config = dict(
    encoder_arch='swin',
    model='contrastive audio-text model',
    dataset='synthesized solo parts of chorales (CocoChorales)',
    train_examples=39062,
    gain_aug_db=10,
    n_mels=64,
    hop_length=320,
    input='log_mel',
    spec_augment=False,
    win_length=400,
    tokenizer='word',
    vocab_size=56,
    loss='softmax',
    embed_dim=384,
    encoder_norm='layernorm',
    encoder_norm_position='pre',
    encoder_activation='gelu',
    encoder_mlp_ratio=3,
    encoder_head_dim=32,
    encoder_fused_qkv=True,
    encoder_bias='none',
    encoder_qk_norm=False,
    encoder_parallel_block=True,
    encoder_inner_norm=False,
    encoder_patch_size=[4, 4],
    encoder_conv_stem=False,
    encoder_depths=[4, 8, 4],
    encoder_widths=[48, 96, 192],
    text_encoder_causal=True,
    text_encoder_width=128,
    text_encoder_layers=7,
    text_encoder_norm='layernorm',
    text_encoder_norm_position='pre',
    text_encoder_activation='squared_relu',
    text_encoder_mlp_ratio=2,
    text_encoder_head_dim=32,
    text_encoder_fused_qkv=False,
    text_encoder_bias='none',
    text_encoder_qk_norm=False,
    text_encoder_parallel_block=False,
    text_encoder_inner_norm=False,
    text_encoder_drop_path=0.1,
    text_encoder_positions='learned',
    init='trunc_normal_002',
    residual_init='none',
    optimizer='soap',
    beta2=0.95,
    learning_rate=0.0036,
    beta1=0.95,
    shampoo_beta=0.95,
    eps=1e-08,
    precondition_frequency=10,
    max_precond_dim=1536,
    one_sided=False,
    adamw_lr_other_params=0.0025,
    max_steps=10800,
    batch_size=256,
    epochs=70.8,
    lr_schedule='cosine',
    final_lr_fraction=0.1,
    warmup_steps=210,
    weight_decay=0.08,
    adamw_weight_decay_other_params=0.01,
)
Rows from block 2 of the audio encoder of a small contrastive audio-text model, named by matrix and row number. Rows with one number belong to one neuron. Each number is 50 + 10 x the weight over its row's rms, rounded and kept within 0 to 99. All counts start at 0. After the name is the row's rms in percent of the matrix's.
After each neuron's rows are labels from the 100 clips, of 14848, where the neuron reaches its highest value: "top examples" is what is common among them. Only what is clearly more common there than usual is listed. The data: synthesized solo parts of chorales (CocoChorales).
# fc1: MLP up (encoder.blocks.2.mlp.fc1.weight, 144x48), inputs 0-47
# fc2: MLP down (encoder.blocks.2.mlp.fc2.weight, 48x144, transposed), outputs 0-47

fc1.109 061:60 57 59 34 51 67 53 42 58 69 54 45 35 39 58 50 59 30 39 45 47 37 50 60 62 54 76 59 52 49 54 48 56 46 56 70 47 41 30 51 43 51 51 58 60 48 51 44
fc2.109 048:25 49 50 59 51 34 59 71 42 51 45 63 52 60 42 54 53 66 65 47 45 52 54 40 42 65 44 57 56 57 41 47 46 51 63 47 59 74 48 60 51 52 55 45 38 62 46 68
top examples: note G5; trumpet; violin; note F5

fc1.13 086:36 51 49 63 53 65 41 54 59 55 50 65 43 36 40 31 55 45 63 42 37 45 64 65 49 38 59 42 56 62 51 33 59 56 33 58 47 64 39 41 56 46 56 53 62 37 47 59
fc2.13 081:47 55 58 33 56 37 52 59 56 55 62 66 68 53 69 70 53 51 50 47 60 46 48 36 62 76 53 63 52 44 43 59 54 48 57 49 42 40 52 59 61 48 57 66 42 54 60 64
top examples: violin; note C#5; note E5; note G5

fc1.105 072:38 59 47 39 48 52 46 46 59 48 34 57 27 25 59 40 58 48 40 47 37 57 45 52 36 49 30 56 61 56 34 43 77 50 54 50 48 42 43 53 52 48 46 41 49 54 39 55
fc2.105 061:56 37 48 54 50 55 43 42 47 35 42 40 53 60 51 34 35 49 55 27 52 41 49 43 51 47 46 40 48 40 41 62 27 40 37 38 49 51 34 36 56 38 39 65 69 49 52 41
top examples: trumpet

fc1.24 117:53 58 50 35 47 36 66 49 48 57 56 52 44 60 48 58 28 59 27 42 45 39 52 53 47 64 44 41 46 45 77 55 50 50 47 50 50 57 57 52 63 55 67 41 68 63 61 54
fc2.24 163:27 40 68 31 49 54 48 45 54 50 30 55 52 32 29 37 40 46 51 40 40 56 48 49 50 55 40 58 60 30 59 46 41 56 47 52 56 49 58 52 43 43 32 50 62 54 39 48
top examples: note F4; viola; note C5

fc1.5 081:35 62 47 49 55 41 37 44 59 50 48 39 46 51 43 39 42 45 47 49 50 54 46 54 62 60 53 43 32 43 51 21 54 56 56 63 57 58 74 38 51 40 46 52 73 34 53 42
fc2.5 078:56 32 56 59 33 48 59 45 34 54 36 47 51 38 50 58 65 42 57 53 51 42 50 37 41 49 65 57 52 57 50 55 61 46 51 45 32 46 34 63 56 31 51 44 36 62 38 69
top examples: note F5

fc1.41 187:61 47 56 60 37 67 54 60 52 44 50 33 55 45 33 62 70 54 55 49 64 42 48 45 42 59 54 39 63 35 74 52 46 48 37 40 59 61 46 45 47 46 57 36 49 49 65 61
fc2.41 141:53 52 49 48 55 45 47 38 45 58 53 60 54 47 31 48 40 65 32 56 46 49 53 37 57 64 48 74 35 58 49 54 53 63 63 35 44 40 56 29 43 48 45 55 53 36 33 37
top examples: note B3; note C#4; note C4; note G#3

fc1.106 112:62 47 50 51 39 43 54 35 56 47 40 56 55 43 47 52 49 43 41 46 36 43 65 36 62 47 56 39 44 43 43 49 49 73 50 72 39 62 53 45 58 35 51 46 37 25 44 33
fc2.106 109:53 66 67 60 48 44 46 46 70 43 67 56 54 45 59 62 67 61 55 53 54 67 57 51 39 34 46 50 52 54 60 42 41 34 42 64 42 49 74 47 58 48 66 61 51 54 55 46
top examples: oboe; trumpet; note E5

fc1.10 110:60 65 31 34 43 50 47 44 43 62 42 44 54 50 50 41 60 62 60 35 58 47 50 40 44 63 56 47 54 49 57 57 61 47 47 56 54 56 60 43 26 39 61 42 60 32 33 67
fc2.10 124:31 62 48 31 48 48 60 53 55 47 53 48 43 46 40 35 47 37 29 56 57 63 28 46 42 50 44 55 48 47 34 41 33 63 48 63 54 44 42 42 59 45 40 45 32 42 41 45
top examples: clarinet; trumpet

fc1.124 087:59 50 61 52 37 59 67 52 34 57 66 36 42 31 59 46 38 34 37 65 51 37 45 63 45 56 60 47 55 45 50 47 68 39 64 55 56 54 59 39 49 48 59 33 54 43 41 45
fc2.124 096:38 44 51 60 51 40 51 43 62 60 35 63 62 43 38 62 39 61 63 49 43 50 59 40 61 58 56 58 55 76 66 68 54 59 53 40 57 56 55 51 50 52 42 57 53 51 69 65
top examples: clarinet

fc1.31 093:56 53 50 38 55 65 54 79 28 65 53 41 51 42 71 49 46 61 58 55 69 53 51 43 50 62 48 55 55 52 55 42 41 61 49 60 41 46 45 49 53 46 58 45 46 44 60 74
fc2.31 082:58 61 44 58 54 59 48 46 70 51 63 59 50 34 52 51 59 45 63 40 52 61 64 56 56 59 56 37 55 46 58 67 82 51 46 50 58 45 52 58 65 60 50 70 51 53 63 48
top examples: note E4

fc1.52 086:56 72 39 59 52 50 48 37 41 55 35 38 47 46 67 64 55 53 55 56 24 64 42 58 60 60 36 55 34 42 61 45 52 50 44 59 36 54 54 50 41 54 59 42 63 44 45 60
fc2.52 080:51 47 46 51 45 62 60 65 49 47 47 44 48 61 40 59 41 43 53 39 36 39 58 40 36 57 73 62 58 67 52 69 60 46 63 62 57 45 52 73 56 56 66 51 59 56 41 44
top examples: trombone; note D#4; note E4; note F#4

fc1.126 072:41 43 58 35 47 36 50 50 41 48 64 48 39 61 47 63 56 48 65 48 43 37 56 46 50 39 50 33 66 50 37 36 51 58 59 53 35 52 58 50 63 55 70 32 66 63 55 57
fc2.126 053:44 58 58 46 45 62 49 58 64 63 61 53 43 53 40 43 54 46 40 40 46 40 44 42 54 38 68 54 55 74 60 57 47 29 54 42 54 51 34 54 53 45 33 72 52 65 40 51
top examples: note G#4; viola; violin; note F4

fc1.121 091:51 66 41 65 32 48 51 67 59 49 49 51 40 41 58 44 48 72 67 35 50 50 61 40 51 54 60 64 60 44 64 51 54 41 60 40 68 54 67 63 54 63 44 48 45 52 52 60
fc2.121 089:43 58 58 32 39 53 50 36 37 41 52 45 60 53 41 53 41 22 47 45 57 49 48 66 63 40 45 46 45 59 59 61 51 53 41 48 40 53 32 49 38 43 40 35 60 72 58 54
top examples: violin; note B4

fc1.140 101:77 56 48 38 50 36 63 40 71 46 43 59 49 63 42 48 62 50 47 47 48 50 41 50 42 47 46 46 39 70 59 56 46 54 65 56 56 48 52 67 66 42 66 60 51 33 51 46
fc2.140 107:26 49 48 49 46 48 52 38 35 46 61 70 47 67 63 43 59 44 36 38 54 45 47 44 65 46 59 37 71 51 35 65 51 36 54 48 37 63 50 50 49 58 56 43 60 55 48 50
top examples: note C5; horn; note D#5; trumpet

fc1.104 092:38 52 55 65 51 52 42 44 45 55 59 35 38 64 43 36 62 52 38 28 59 37 71 43 52 55 52 44 44 43 49 32 55 58 62 54 48 39 63 54 41 35 65 43 51 51 43 37
fc2.104 072:44 56 42 37 57 53 64 62 41 48 38 57 69 32 47 46 45 47 62 66 42 48 35 59 51 57 55 46 65 59 41 43 45 55 30 45 35 51 30 52 57 44 42 63 61 56 51 61
top examples: note E5; note F#5; instrument: violin; trumpet

fc1.32 089:39 70 40 47 56 53 67 78 45 46 55 41 46 55 53 49 45 59 59 58 60 55 55 46 63 43 41 26 48 39 64 49 40 44 53 58 34 52 55 44 62 54 50 43 53 29 57 48
fc2.32 106:52 34 61 37 48 54 51 36 53 50 55 71 49 45 78 58 58 32 60 31 41 38 52 46 50 51 57 48 57 63 47 57 54 49 38 42 52 60 49 48 33 61 66 56 59 48 48 41
top examples: note C5; violin; note C#5; horn

fc1.135 075:45 47 54 48 43 44 48 49 54 61 38 47 59 46 57 43 56 36 38 48 45 57 38 38 50 64 33 59 36 66 52 18 60 48 36 58 57 69 50 41 54 43 31 51 58 55 52 45
fc2.135 072:59 40 55 59 32 58 49 39 48 39 50 46 30 46 39 49 40 40 68 50 37 34 45 42 46 54 52 49 58 34 48 54 42 41 57 38 35 31 49 36 45 38 46 35 49 49 32 53
top examples: note F5

fc1.57 085:40 56 43 60 25 53 72 37 64 49 52 50 59 50 61 52 45 41 51 33 49 63 52 60 47 44 49 56 54 41 46 56 47 48 44 74 30 54 42 51 27 48 41 42 56 54 51 56
fc2.57 105:58 62 37 45 51 48 48 41 50 40 62 49 44 46 54 66 48 57 48 44 31 55 41 44 42 64 35 44 65 48 38 51 63 65 41 61 49 29 56 63 40 70 60 44 44 39 50 33
top examples: note F5; note D#5; instrument: violin; trumpet

fc1.17 136:44 44 48 38 43 56 49 43 56 46 36 57 59 50 46 43 64 41 55 40 53 71 53 47 52 66 51 25 55 58 54 54 31 49 62 65 30 49 42 45 61 37 55 57 35 40 52 35
fc2.17 149:48 43 64 50 57 49 44 38 48 53 43 44 64 38 58 46 60 67 58 51 45 31 48 60 38 41 64 43 67 49 54 43 36 75 46 47 41 68 50 41 40 30 46 44 57 57 54 45
top examples: note F#5; note D5; trumpet; note E5

fc1.72 088:50 40 30 43 50 53 65 55 51 55 32 46 60 57 54 58 53 42 39 25 31 45 46 45 59 65 49 65 35 34 63 55 56 57 45 63 49 58 33 50 42 42 44 49 51 49 59 42
fc2.72 089:49 50 49 45 41 55 59 47 66 65 52 53 35 42 45 38 41 50 47 61 60 51 52 60 38 53 57 40 56 64 62 41 33 36 60 63 42 66 59 30 60 62 46 37 51 53 39 69
top examples: horn; note D#5; note C5; trumpet

fc1.119 100:57 40 53 48 37 36 69 67 44 48 36 30 19 53 48 47 60 53 49 55 50 56 58 39 44 42 35 60 34 48 62 54 52 47 38 52 45 46 48 43 49 42 59 34 51 39 49 42
fc2.119 119:42 43 45 78 57 54 55 45 44 60 50 70 52 34 71 45 39 41 46 48 44 31 46 58 46 60 50 31 55 61 56 60 52 58 53 45 59 58 64 42 45 67 61 57 55 45 42 46
top examples: clarinet; trumpet

fc1.77 075:54 54 70 50 45 29 52 56 42 66 38 46 49 45 52 57 46 29 65 57 43 24 58 36 45 52 26 40 53 45 64 38 57 50 47 49 44 52 57 56 39 56 54 51 43 39 50 50
fc2.77 081:50 46 48 49 56 50 32 51 61 50 65 53 41 41 66 40 46 76 50 37 34 69 60 53 57 51 65 38 59 52 51 37 35 42 44 55 69 47 43 54 58 43 35 49 50 57 43 54
top examples: viola; note E4

fc1.90 068:67 51 75 59 50 51 51 34 61 56 46 48 40 40 49 60 55 50 46 48 56 48 71 47 46 51 62 51 35 51 43 44 43 59 43 47 42 39 47 37 49 55 87 47 58 47 46 47
fc2.90 067:53 69 40 48 62 50 60 59 56 53 57 69 58 58 58 52 54 60 59 60 43 45 46 68 54 76 48 58 59 68 56 49 52 48 66 52 58 51 59 61 58 48 47 66 52 63 66 62
top examples: trumpet; note F5; note F#5; note D#5

fc1.69 126:62 58 40 49 54 43 51 59 47 51 51 51 63 35 32 54 77 62 45 43 41 48 51 40 55 34 43 67 40 50 56 66 68 36 53 62 53 42 56 50 59 39 55 40 44 34 42 49
fc2.69 148:58 43 39 53 40 49 63 34 61 51 59 47 61 49 68 37 58 49 44 58 61 60 55 36 59 61 42 48 58 47 56 37 45 62 50 43 54 73 48 48 47 70 53 54 73 41 63 40
top examples: note E4

fc1.134 117:61 48 59 56 41 51 55 58 47 65 41 46 46 45 47 74 31 42 48 52 44 59 55 55 30 39 56 55 42 38 56 39 48 70 37 52 60 48 64 44 27 49 48 53 48 50 66 61
fc2.134 155:33 51 55 50 55 66 49 42 44 49 37 64 35 70 51 26 41 56 28 47 52 45 50 51 48 56 60 43 59 65 47 48 36 46 37 51 48 60 71 36 45 59 47 48 51 59 56 42
top examples: note D4; clarinet

fc1.83 226:45 69 55 48 47 67 62 47 56 51 45 51 49 61 42 60 60 44 56 31 36 44 56 52 32 42 68 61 36 47 41 49 50 46 44 43 51 50 57 22 50 42 58 37 35 46 53 63
fc2.83 175:41 42 43 59 52 39 56 48 39 68 48 32 41 38 49 65 57 58 51 51 51 41 43 61 55 58 51 64 46 57 45 35 62 66 60 46 48 44 43 60 46 71 56 49 45 37 24 40
top examples: clarinet; trumpet

fc1.0 080:30 50 51 54 51 51 53 26 66 47 49 42 51 39 65 55 58 48 59 61 54 61 56 51 64 63 69 46 52 53 38 44 50 49 42 49 63 62 47 53 37 35 37 52 70 53 52 32
fc2.0 068:63 45 50 54 58 45 53 48 35 58 46 40 46 52 42 66 62 52 55 47 51 51 53 54 37 56 44 49 48 34 57 54 57 49 85 61 55 39 49 53 68 52 71 46 44 73 45 43
top examples: note F5; note F#5; trumpet; note G5

fc1.55 211:67 62 56 63 51 57 56 47 45 58 39 49 31 57 51 46 59 30 47 44 49 38 60 50 54 47 48 65 47 57 44 34 63 43 50 28 45 53 56 43 58 36 67 46 32 39 54 65
fc2.55 169:52 41 40 48 47 69 39 66 38 50 48 42 69 46 64 57 38 61 55 47 52 44 39 63 60 42 61 53 43 52 57 61 66 46 62 50 44 55 43 34 47 80 50 45 48 42 37 48
top examples: clarinet; trumpet

fc1.68 063:46 51 72 49 45 57 55 55 36 59 55 55 40 49 40 31 54 40 60 50 36 66 61 56 57 44 65 38 46 58 37 50 59 53 38 42 50 50 36 34 50 32 72 54 62 48 52 41
fc2.68 073:46 35 30 42 50 38 44 55 55 51 43 60 49 39 52 56 49 43 45 37 54 37 50 41 44 56 38 33 50 42 30 44 34 44 37 53 34 34 39 57 58 50 27 43 38 51 46 60
top examples: horn; note E5; trumpet

fc1.73 140:49 64 53 61 43 28 55 50 61 67 49 55 41 40 38 45 58 63 43 60 55 49 65 50 41 46 49 49 55 55 34 41 74 48 64 60 40 41 51 44 56 36 48 63 72 48 50 44
fc2.73 157:47 44 51 44 36 43 58 53 66 38 60 37 55 60 44 48 36 43 35 72 57 47 52 55 59 51 43 60 50 48 65 55 52 62 28 60 44 54 60 45 63 43 45 46 36 27 39 51
top examples: note F5

fc1.81 091:43 53 58 57 49 50 55 32 43 54 40 62 67 63 45 61 40 59 53 66 41 30 59 60 51 44 37 59 67 49 73 39 49 42 44 51 41 54 50 58 48 35 52 61 34 47 60 50
fc2.81 098:34 51 48 65 42 33 45 41 41 36 54 52 25 37 49 33 48 41 41 56 55 62 48 45 36 37 53 43 37 50 33 53 29 40 53 42 41 31 51 52 43 46 52 55 50 54 57 52
top examples: note C#4