From a checkpoint of a small contrastive audio-text model: 3.45M parameters, encoder widths [48, 96, 192].
Rows from block 12 of the audio encoder, named by matrix and row number. Rows with one number belong to one neuron. Each number is 200 + 30 x the weight over the matrix's rms, rounded and kept within 0 to 999. All counts start at 0.
# fc1: MLP up (encoder.blocks.12.mlp.fc1.weight, 576x192), inputs 0-63
# fc2: MLP down (encoder.blocks.12.mlp.fc2.weight, 192x576, transposed), outputs 0-63
fc1.215,226,170,220,159,181,196,268,208,219,167,219,229,168,180,223,246,170,208,216,213,201,179,199,177,232,186,228,185,132,156,202,164,242,179,219,221,199,212,205,156,211,185,212,182,181,218,211,223,227,205,194,164,261,205,203,129,184,223,241,172,260,192,204,215
fc2.215,255,179,250,230,170,207,232,170,209,216,184,207,179,199,248,192,230,197,225,197,197,192,247,176,232,213,190,225,174,218,246,199,171,241,193,193,250,224,182,221,199,188,230,149,169,181,196,203,155,244,142,161,262,169,160,222,214,221,210,270,196,164,231,123
fc1.216,200,201,260,273,247,175,202,221,228,218,260,226,212,210,171,190,206,157,276,171,196,185,210,217,184,210,209,241,172,143,211,194,198,189,207,173,150,249,168,140,247,234,143,181,206,229,209,222,203,265,190,208,246,207,247,184,197,189,214,218,232,198,259,183
fc2.216,230,159,163,246,202,218,205,187,226,169,193,195,189,249,165,257,201,223,263,169,181,237,208,179,198,234,272,263,175,232,192,216,219,215,214,228,254,212,220,214,193,156,209,170,160,167,160,190,195,224,234,164,222,189,138,192,244,227,235,219,193,256,206,241
fc1.217,227,187,192,214,209,182,148,166,250,226,206,208,215,150,213,183,215,201,202,213,222,200,155,194,153,162,203,180,161,190,198,191,206,139,189,191,209,141,202,193,205,178,203,236,167,205,193,235,220,194,193,235,166,200,173,194,168,193,223,214,211,242,205,259
fc2.217,189,179,205,217,201,168,177,180,193,195,246,228,183,178,175,180,200,207,173,214,192,198,186,245,195,213,186,212,192,166,231,209,169,199,224,162,205,235,161,202,219,191,192,207,162,173,204,207,258,211,278,185,181,209,198,205,174,199,203,222,180,196,198,207
fc1.218,183,191,210,194,198,216,180,171,176,212,200,145,205,214,193,207,195,219,196,228,212,206,229,178,220,206,197,233,196,173,210,237,263,152,199,210,189,211,187,208,213,226,164,190,200,217,181,177,162,195,180,209,202,221,254,204,194,232,211,225,199,200,213,170
fc2.218,202,150,147,196,182,168,194,185,220,178,221,175,189,189,215,216,179,206,184,196,235,206,184,245,206,252,168,192,260,222,216,242,181,221,227,184,209,184,208,239,272,196,179,210,248,189,243,218,212,199,195,180,175,203,181,183,203,203,181,191,241,175,200,177
fc1.219,239,186,176,205,196,160,191,222,186,181,207,244,182,202,125,191,288,178,224,173,187,224,252,189,251,224,273,232,192,269,234,199,222,244,139,204,202,229,241,156,188,165,192,164,205,125,182,176,189,173,225,233,191,219,184,187,198,204,216,181,244,263,172,210
fc2.219,177,167,152,204,177,209,187,212,195,191,177,210,124,260,118,95,177,169,200,234,214,237,168,144,185,169,144,176,154,209,165,176,192,156,210,224,236,186,233,180,139,158,170,96,226,140,154,174,183,165,174,243,159,170,91,109,192,206,244,184,156,178,173,223
fc1.220,272,194,214,179,167,217,160,202,141,167,221,228,213,145,204,158,174,221,209,169,230,224,226,273,240,251,184,212,208,160,188,158,197,213,165,200,198,210,129,210,137,189,214,175,192,243,208,228,192,195,212,189,189,235,174,247,181,188,201,241,226,209,204,208
fc2.220,148,179,154,208,274,234,160,236,236,78,214,175,162,180,165,175,182,97,195,223,173,131,255,269,253,201,166,213,205,206,240,199,224,200,200,243,227,214,173,179,209,168,179,203,189,178,218,208,183,212,252,162,213,156,231,236,219,220,140,255,193,228,234,222
fc1.221,188,172,203,227,183,206,187,213,171,175,191,212,175,212,216,218,243,177,214,250,225,259,176,232,184,147,240,191,202,192,200,169,226,184,174,186,229,166,211,193,180,217,215,197,197,223,183,226,231,196,193,249,207,235,222,181,218,196,207,193,195,244,227,229
fc2.221,207,192,190,186,159,195,155,194,194,189,179,161,242,135,218,246,177,206,183,213,228,213,201,212,173,195,218,209,160,167,234,166,228,168,226,221,192,203,200,185,189,200,189,231,204,243,207,231,157,156,225,188,243,172,195,177,144,192,143,226,178,196,200,152
fc1.222,229,184,253,212,151,230,202,152,173,210,199,226,181,201,184,218,225,194,184,202,223,185,161,130,231,234,171,225,202,224,220,178,191,185,227,167,235,190,198,175,211,221,208,192,174,220,206,150,236,191,177,211,233,265,201,155,201,203,154,176,235,197,191,167
fc2.222,184,153,191,153,194,212,194,215,189,199,190,136,209,206,171,152,155,186,136,210,260,162,150,201,183,199,231,203,180,227,249,189,222,174,198,208,177,208,185,232,148,129,200,205,185,225,178,202,208,188,212,163,237,203,206,197,211,174,208,127,247,173,212,208
fc1.223,176,291,206,196,182,288,127,271,256,203,214,180,168,190,217,160,206,137,68,180,136,226,225,223,176,213,234,197,205,120,202,120,171,102,165,185,190,244,215,183,246,215,212,246,144,216,112,233,211,164,229,241,206,257,237,116,169,188,259,169,173,223,157,217
fc2.223,171,194,178,192,191,185,221,175,153,206,213,240,249,194,185,206,134,248,168,180,195,227,187,149,230,171,198,220,268,158,215,246,176,216,145,202,166,223,240,191,271,174,215,165,202,222,171,232,206,178,169,203,141,199,222,199,234,237,163,207,204,213,212,143
fc1.224,216,241,178,237,214,208,242,150,194,257,235,228,193,185,223,203,171,199,229,234,167,219,174,176,195,217,190,230,259,240,155,223,195,190,255,185,192,220,197,178,150,240,232,131,189,186,182,194,142,232,242,187,197,271,220,177,232,211,195,245,181,209,208,187
fc2.224,201,175,218,229,171,126,170,158,209,196,209,168,150,180,208,229,190,205,218,168,193,249,187,204,245,237,225,224,245,163,234,232,201,258,225,159,221,191,186,243,145,229,166,264,202,232,192,188,174,218,136,148,214,241,191,229,208,191,171,176,154,184,210,170
fc1.225,227,217,174,157,178,209,176,209,178,237,230,152,183,132,224,207,225,185,230,175,177,190,198,206,160,195,220,234,234,249,180,194,170,180,187,229,161,170,239,200,208,211,176,274,236,171,199,180,222,231,166,151,219,210,208,153,224,222,200,138,218,182,184,171
fc2.225,192,212,166,205,203,189,273,187,239,220,198,218,128,228,208,179,231,193,222,204,240,261,208,219,158,193,188,187,175,201,196,189,239,169,210,224,169,189,208,203,190,222,182,180,239,190,188,188,202,151,219,227,183,199,194,202,178,191,157,194,176,150,171,168
fc1.226,197,167,179,196,225,189,184,188,245,195,214,240,184,171,185,205,244,221,188,215,221,211,214,247,149,206,199,227,184,234,270,271,187,223,214,167,204,229,160,192,215,196,161,188,174,147,206,209,166,260,244,180,237,218,235,221,228,185,200,177,208,198,209,217
fc2.226,227,224,242,236,177,197,197,233,180,187,187,190,189,177,200,91,191,214,149,231,232,215,161,166,228,187,140,202,173,174,228,211,201,227,202,193,167,210,206,181,118,205,162,180,197,204,170,259,238,188,160,226,172,167,147,209,181,209,206,224,225,200,226,205
fc1.227,210,238,149,138,179,217,162,155,250,159,222,248,192,148,221,199,131,229,166,230,150,167,289,248,165,249,234,244,176,236,124,192,214,264,197,234,143,198,252,169,149,148,258,195,191,203,206,201,240,243,216,163,241,135,203,160,218,211,220,166,195,202,188,92
fc2.227,179,150,227,242,209,258,306,191,103,187,270,285,200,202,197,213,213,213,206,147,194,244,232,255,203,226,244,141,241,316,196,156,197,199,144,237,200,165,247,218,188,183,181,182,258,226,166,265,193,215,157,167,189,218,168,221,151,231,189,188,233,144,263,142
fc1.228,201,181,160,209,174,216,222,200,185,215,220,183,235,172,222,171,214,213,174,203,198,229,195,198,213,213,174,212,212,205,205,190,225,194,228,204,240,195,194,202,195,188,196,206,212,198,182,202,195,195,213,234,219,211,172,154,196,162,203,195,190,208,182,158
fc2.228,209,221,218,202,193,177,189,215,212,210,189,205,212,209,183,183,188,161,171,170,223,191,203,205,205,224,215,201,177,173,144,216,190,192,175,206,181,189,178,180,192,192,187,194,185,193,212,189,205,200,177,195,234,186,163,206,237,197,211,216,197,177,198,182
fc1.229,203,215,189,184,218,197,182,176,255,222,211,212,232,241,189,219,188,186,247,190,176,173,206,183,145,234,205,187,170,223,205,216,222,159,218,216,213,215,137,214,233,211,180,217,186,253,188,201,186,203,245,197,185,230,180,198,187,160,230,226,164,173,226,208
fc2.229,207,189,200,185,239,194,162,190,163,230,223,244,210,222,195,195,165,186,189,203,169,162,186,219,197,162,203,217,208,217,175,239,250,191,238,186,231,219,270,197,222,204,201,201,198,176,211,175,168,229,205,228,229,203,207,236,208,195,230,224,208,252,182,199
fc1.230,186,206,218,200,205,308,241,149,185,227,178,180,185,166,180,214,195,234,177,128,145,199,250,219,188,218,227,216,200,230,231,208,198,186,207,145,219,194,181,229,190,131,183,214,205,204,220,219,171,190,184,176,208,216,224,202,190,241,213,195,242,157,268,180
fc2.230,219,115,168,199,155,178,217,249,190,275,167,182,132,197,188,182,229,247,190,177,191,203,219,174,213,269,168,154,211,232,227,174,217,210,216,180,256,202,164,203,209,208,179,168,230,152,217,195,196,192,195,198,251,203,184,198,229,192,158,200,246,237,183,240
fc1.231,204,203,212,217,191,205,211,153,198,229,228,203,230,186,153,143,221,168,234,207,227,231,172,221,202,216,184,190,228,204,189,176,186,256,154,239,161,214,220,237,208,209,201,208,224,154,169,228,177,152,208,246,196,217,208,180,190,194,221,215,219,230,191,218
fc2.231,222,196,209,157,185,215,218,225,174,135,239,171,182,189,228,216,192,210,203,219,241,201,236,198,223,185,180,225,186,168,228,257,213,195,183,169,214,192,189,205,171,203,222,193,176,221,184,183,197,175,227,227,202,173,185,186,233,181,246,200,174,202,238,191
fc1.232,214,242,221,205,236,172,188,223,184,150,192,162,171,183,221,229,217,183,180,202,217,157,176,197,217,180,167,221,210,175,191,227,227,189,181,248,185,233,192,185,205,182,229,190,226,229,169,221,226,206,191,212,209,215,150,200,206,174,228,178,213,195,204,248
fc2.232,229,223,212,216,204,217,204,182,236,177,222,186,201,247,226,230,231,239,174,174,218,203,235,216,225,214,207,221,216,204,168,165,166,191,220,217,191,190,224,202,192,255,191,209,181,166,190,248,180,207,187,177,213,226,206,178,181,178,220,190,229,201,169,203
fc1.233,227,192,132,253,273,231,253,182,222,190,220,230,227,192,159,213,151,231,174,244,151,194,188,154,155,185,162,176,129,184,207,236,159,162,162,229,184,233,229,175,239,229,114,256,226,206,201,209,166,246,262,199,270,175,192,192,203,249,159,237,226,218,197,233
fc2.233,228,139,176,196,243,180,261,177,189,199,172,236,235,234,192,167,150,205,193,146,236,189,194,196,195,170,216,206,228,216,229,239,208,185,186,142,200,158,232,179,212,217,183,266,236,245,106,188,237,217,231,179,207,256,231,300,226,221,139,155,167,252,198,196
fc1.234,165,194,227,194,142,189,176,213,229,219,158,172,214,230,211,199,183,169,197,181,173,161,188,190,216,203,252,216,187,289,229,237,243,221,217,153,137,139,163,220,143,163,230,177,217,172,221,171,229,217,211,218,190,157,164,168,176,182,198,225,162,204,171,211
fc2.234,168,142,190,208,235,227,230,177,226,150,142,248,156,170,241,158,237,151,169,173,193,198,206,224,197,128,160,173,174,183,208,202,177,197,145,186,197,240,220,227,197,195,149,177,156,188,139,259,159,188,188,163,225,177,226,218,186,206,204,198,216,186,174,193
fc1.235,216,159,147,217,191,216,258,227,214,194,220,282,244,183,198,223,210,187,217,243,185,179,204,152,203,142,212,242,209,261,177,181,219,201,245,177,174,160,181,225,198,236,236,250,250,184,197,214,114,233,227,216,180,241,147,216,160,175,181,235,204,197,245,147
fc2.235,152,139,189,171,209,184,153,290,224,240,238,114,207,202,205,206,170,228,191,196,152,168,204,141,209,209,226,167,219,211,201,231,158,150,159,158,181,230,221,230,194,148,255,208,210,230,156,181,174,231,162,191,196,195,176,190,222,224,181,199,233,137,241,172
fc1.236,241,181,262,151,174,146,232,214,192,227,188,214,228,211,206,205,211,162,254,160,175,223,196,240,257,172,235,171,194,222,136,155,187,169,198,224,228,219,171,199,173,254,185,226,212,164,208,200,189,186,182,211,253,172,164,221,213,231,238,188,236,165,183,156
fc2.236,258,235,153,179,193,257,178,207,213,203,210,147,207,230,216,145,270,204,181,226,228,197,202,242,183,214,255,208,250,174,270,259,188,234,180,152,191,204,245,209,195,194,221,172,175,206,202,205,253,165,227,196,151,233,217,221,188,152,219,217,259,203,218,213
fc1.237,212,201,206,178,203,205,179,240,191,187,191,183,199,222,209,213,209,213,225,254,201,166,240,186,240,177,203,224,246,198,222,164,216,124,193,235,202,222,176,176,156,217,217,244,216,214,206,186,178,219,224,198,191,207,174,155,145,219,160,219,191,219,185,174
fc2.237,223,232,185,197,185,189,231,193,167,267,205,231,205,187,196,180,194,162,218,169,189,174,208,209,161,170,203,167,211,232,236,224,230,196,262,228,188,213,176,200,157,226,181,213,226,190,230,207,212,133,168,195,219,216,215,230,172,182,214,195,204,227,215,243
fc1.238,173,143,182,182,188,207,216,195,228,223,185,200,172,204,169,208,199,187,210,218,151,224,230,189,212,211,183,199,226,163,177,189,154,194,167,191,218,198,229,167,196,193,263,175,181,187,203,258,167,245,182,238,229,194,179,171,174,204,190,167,250,219,209,172
fc2.238,203,207,208,173,177,209,195,229,227,194,191,212,216,188,185,204,213,221,219,172,188,205,165,178,191,196,162,189,189,208,150,217,185,190,209,216,210,245,235,198,239,214,169,197,248,177,154,164,219,207,233,142,159,213,175,164,156,189,171,199,257,169,185,208
fc1.239,216,193,189,178,128,185,216,198,196,254,220,104,241,191,169,276,114,224,180,187,201,226,131,206,148,175,162,246,234,217,180,207,135,170,171,195,248,161,113,151,222,281,195,199,189,223,218,253,192,221,250,234,295,237,181,166,255,202,155,184,203,190,302,174
fc2.239,173,172,247,248,239,206,165,169,210,167,231,182,216,166,150,131,248,218,233,139,193,213,213,202,190,274,167,119,246,257,225,202,204,255,190,183,188,197,168,193,192,208,189,216,240,119,245,197,229,184,223,141,182,149,188,217,178,223,192,164,126,209,199,231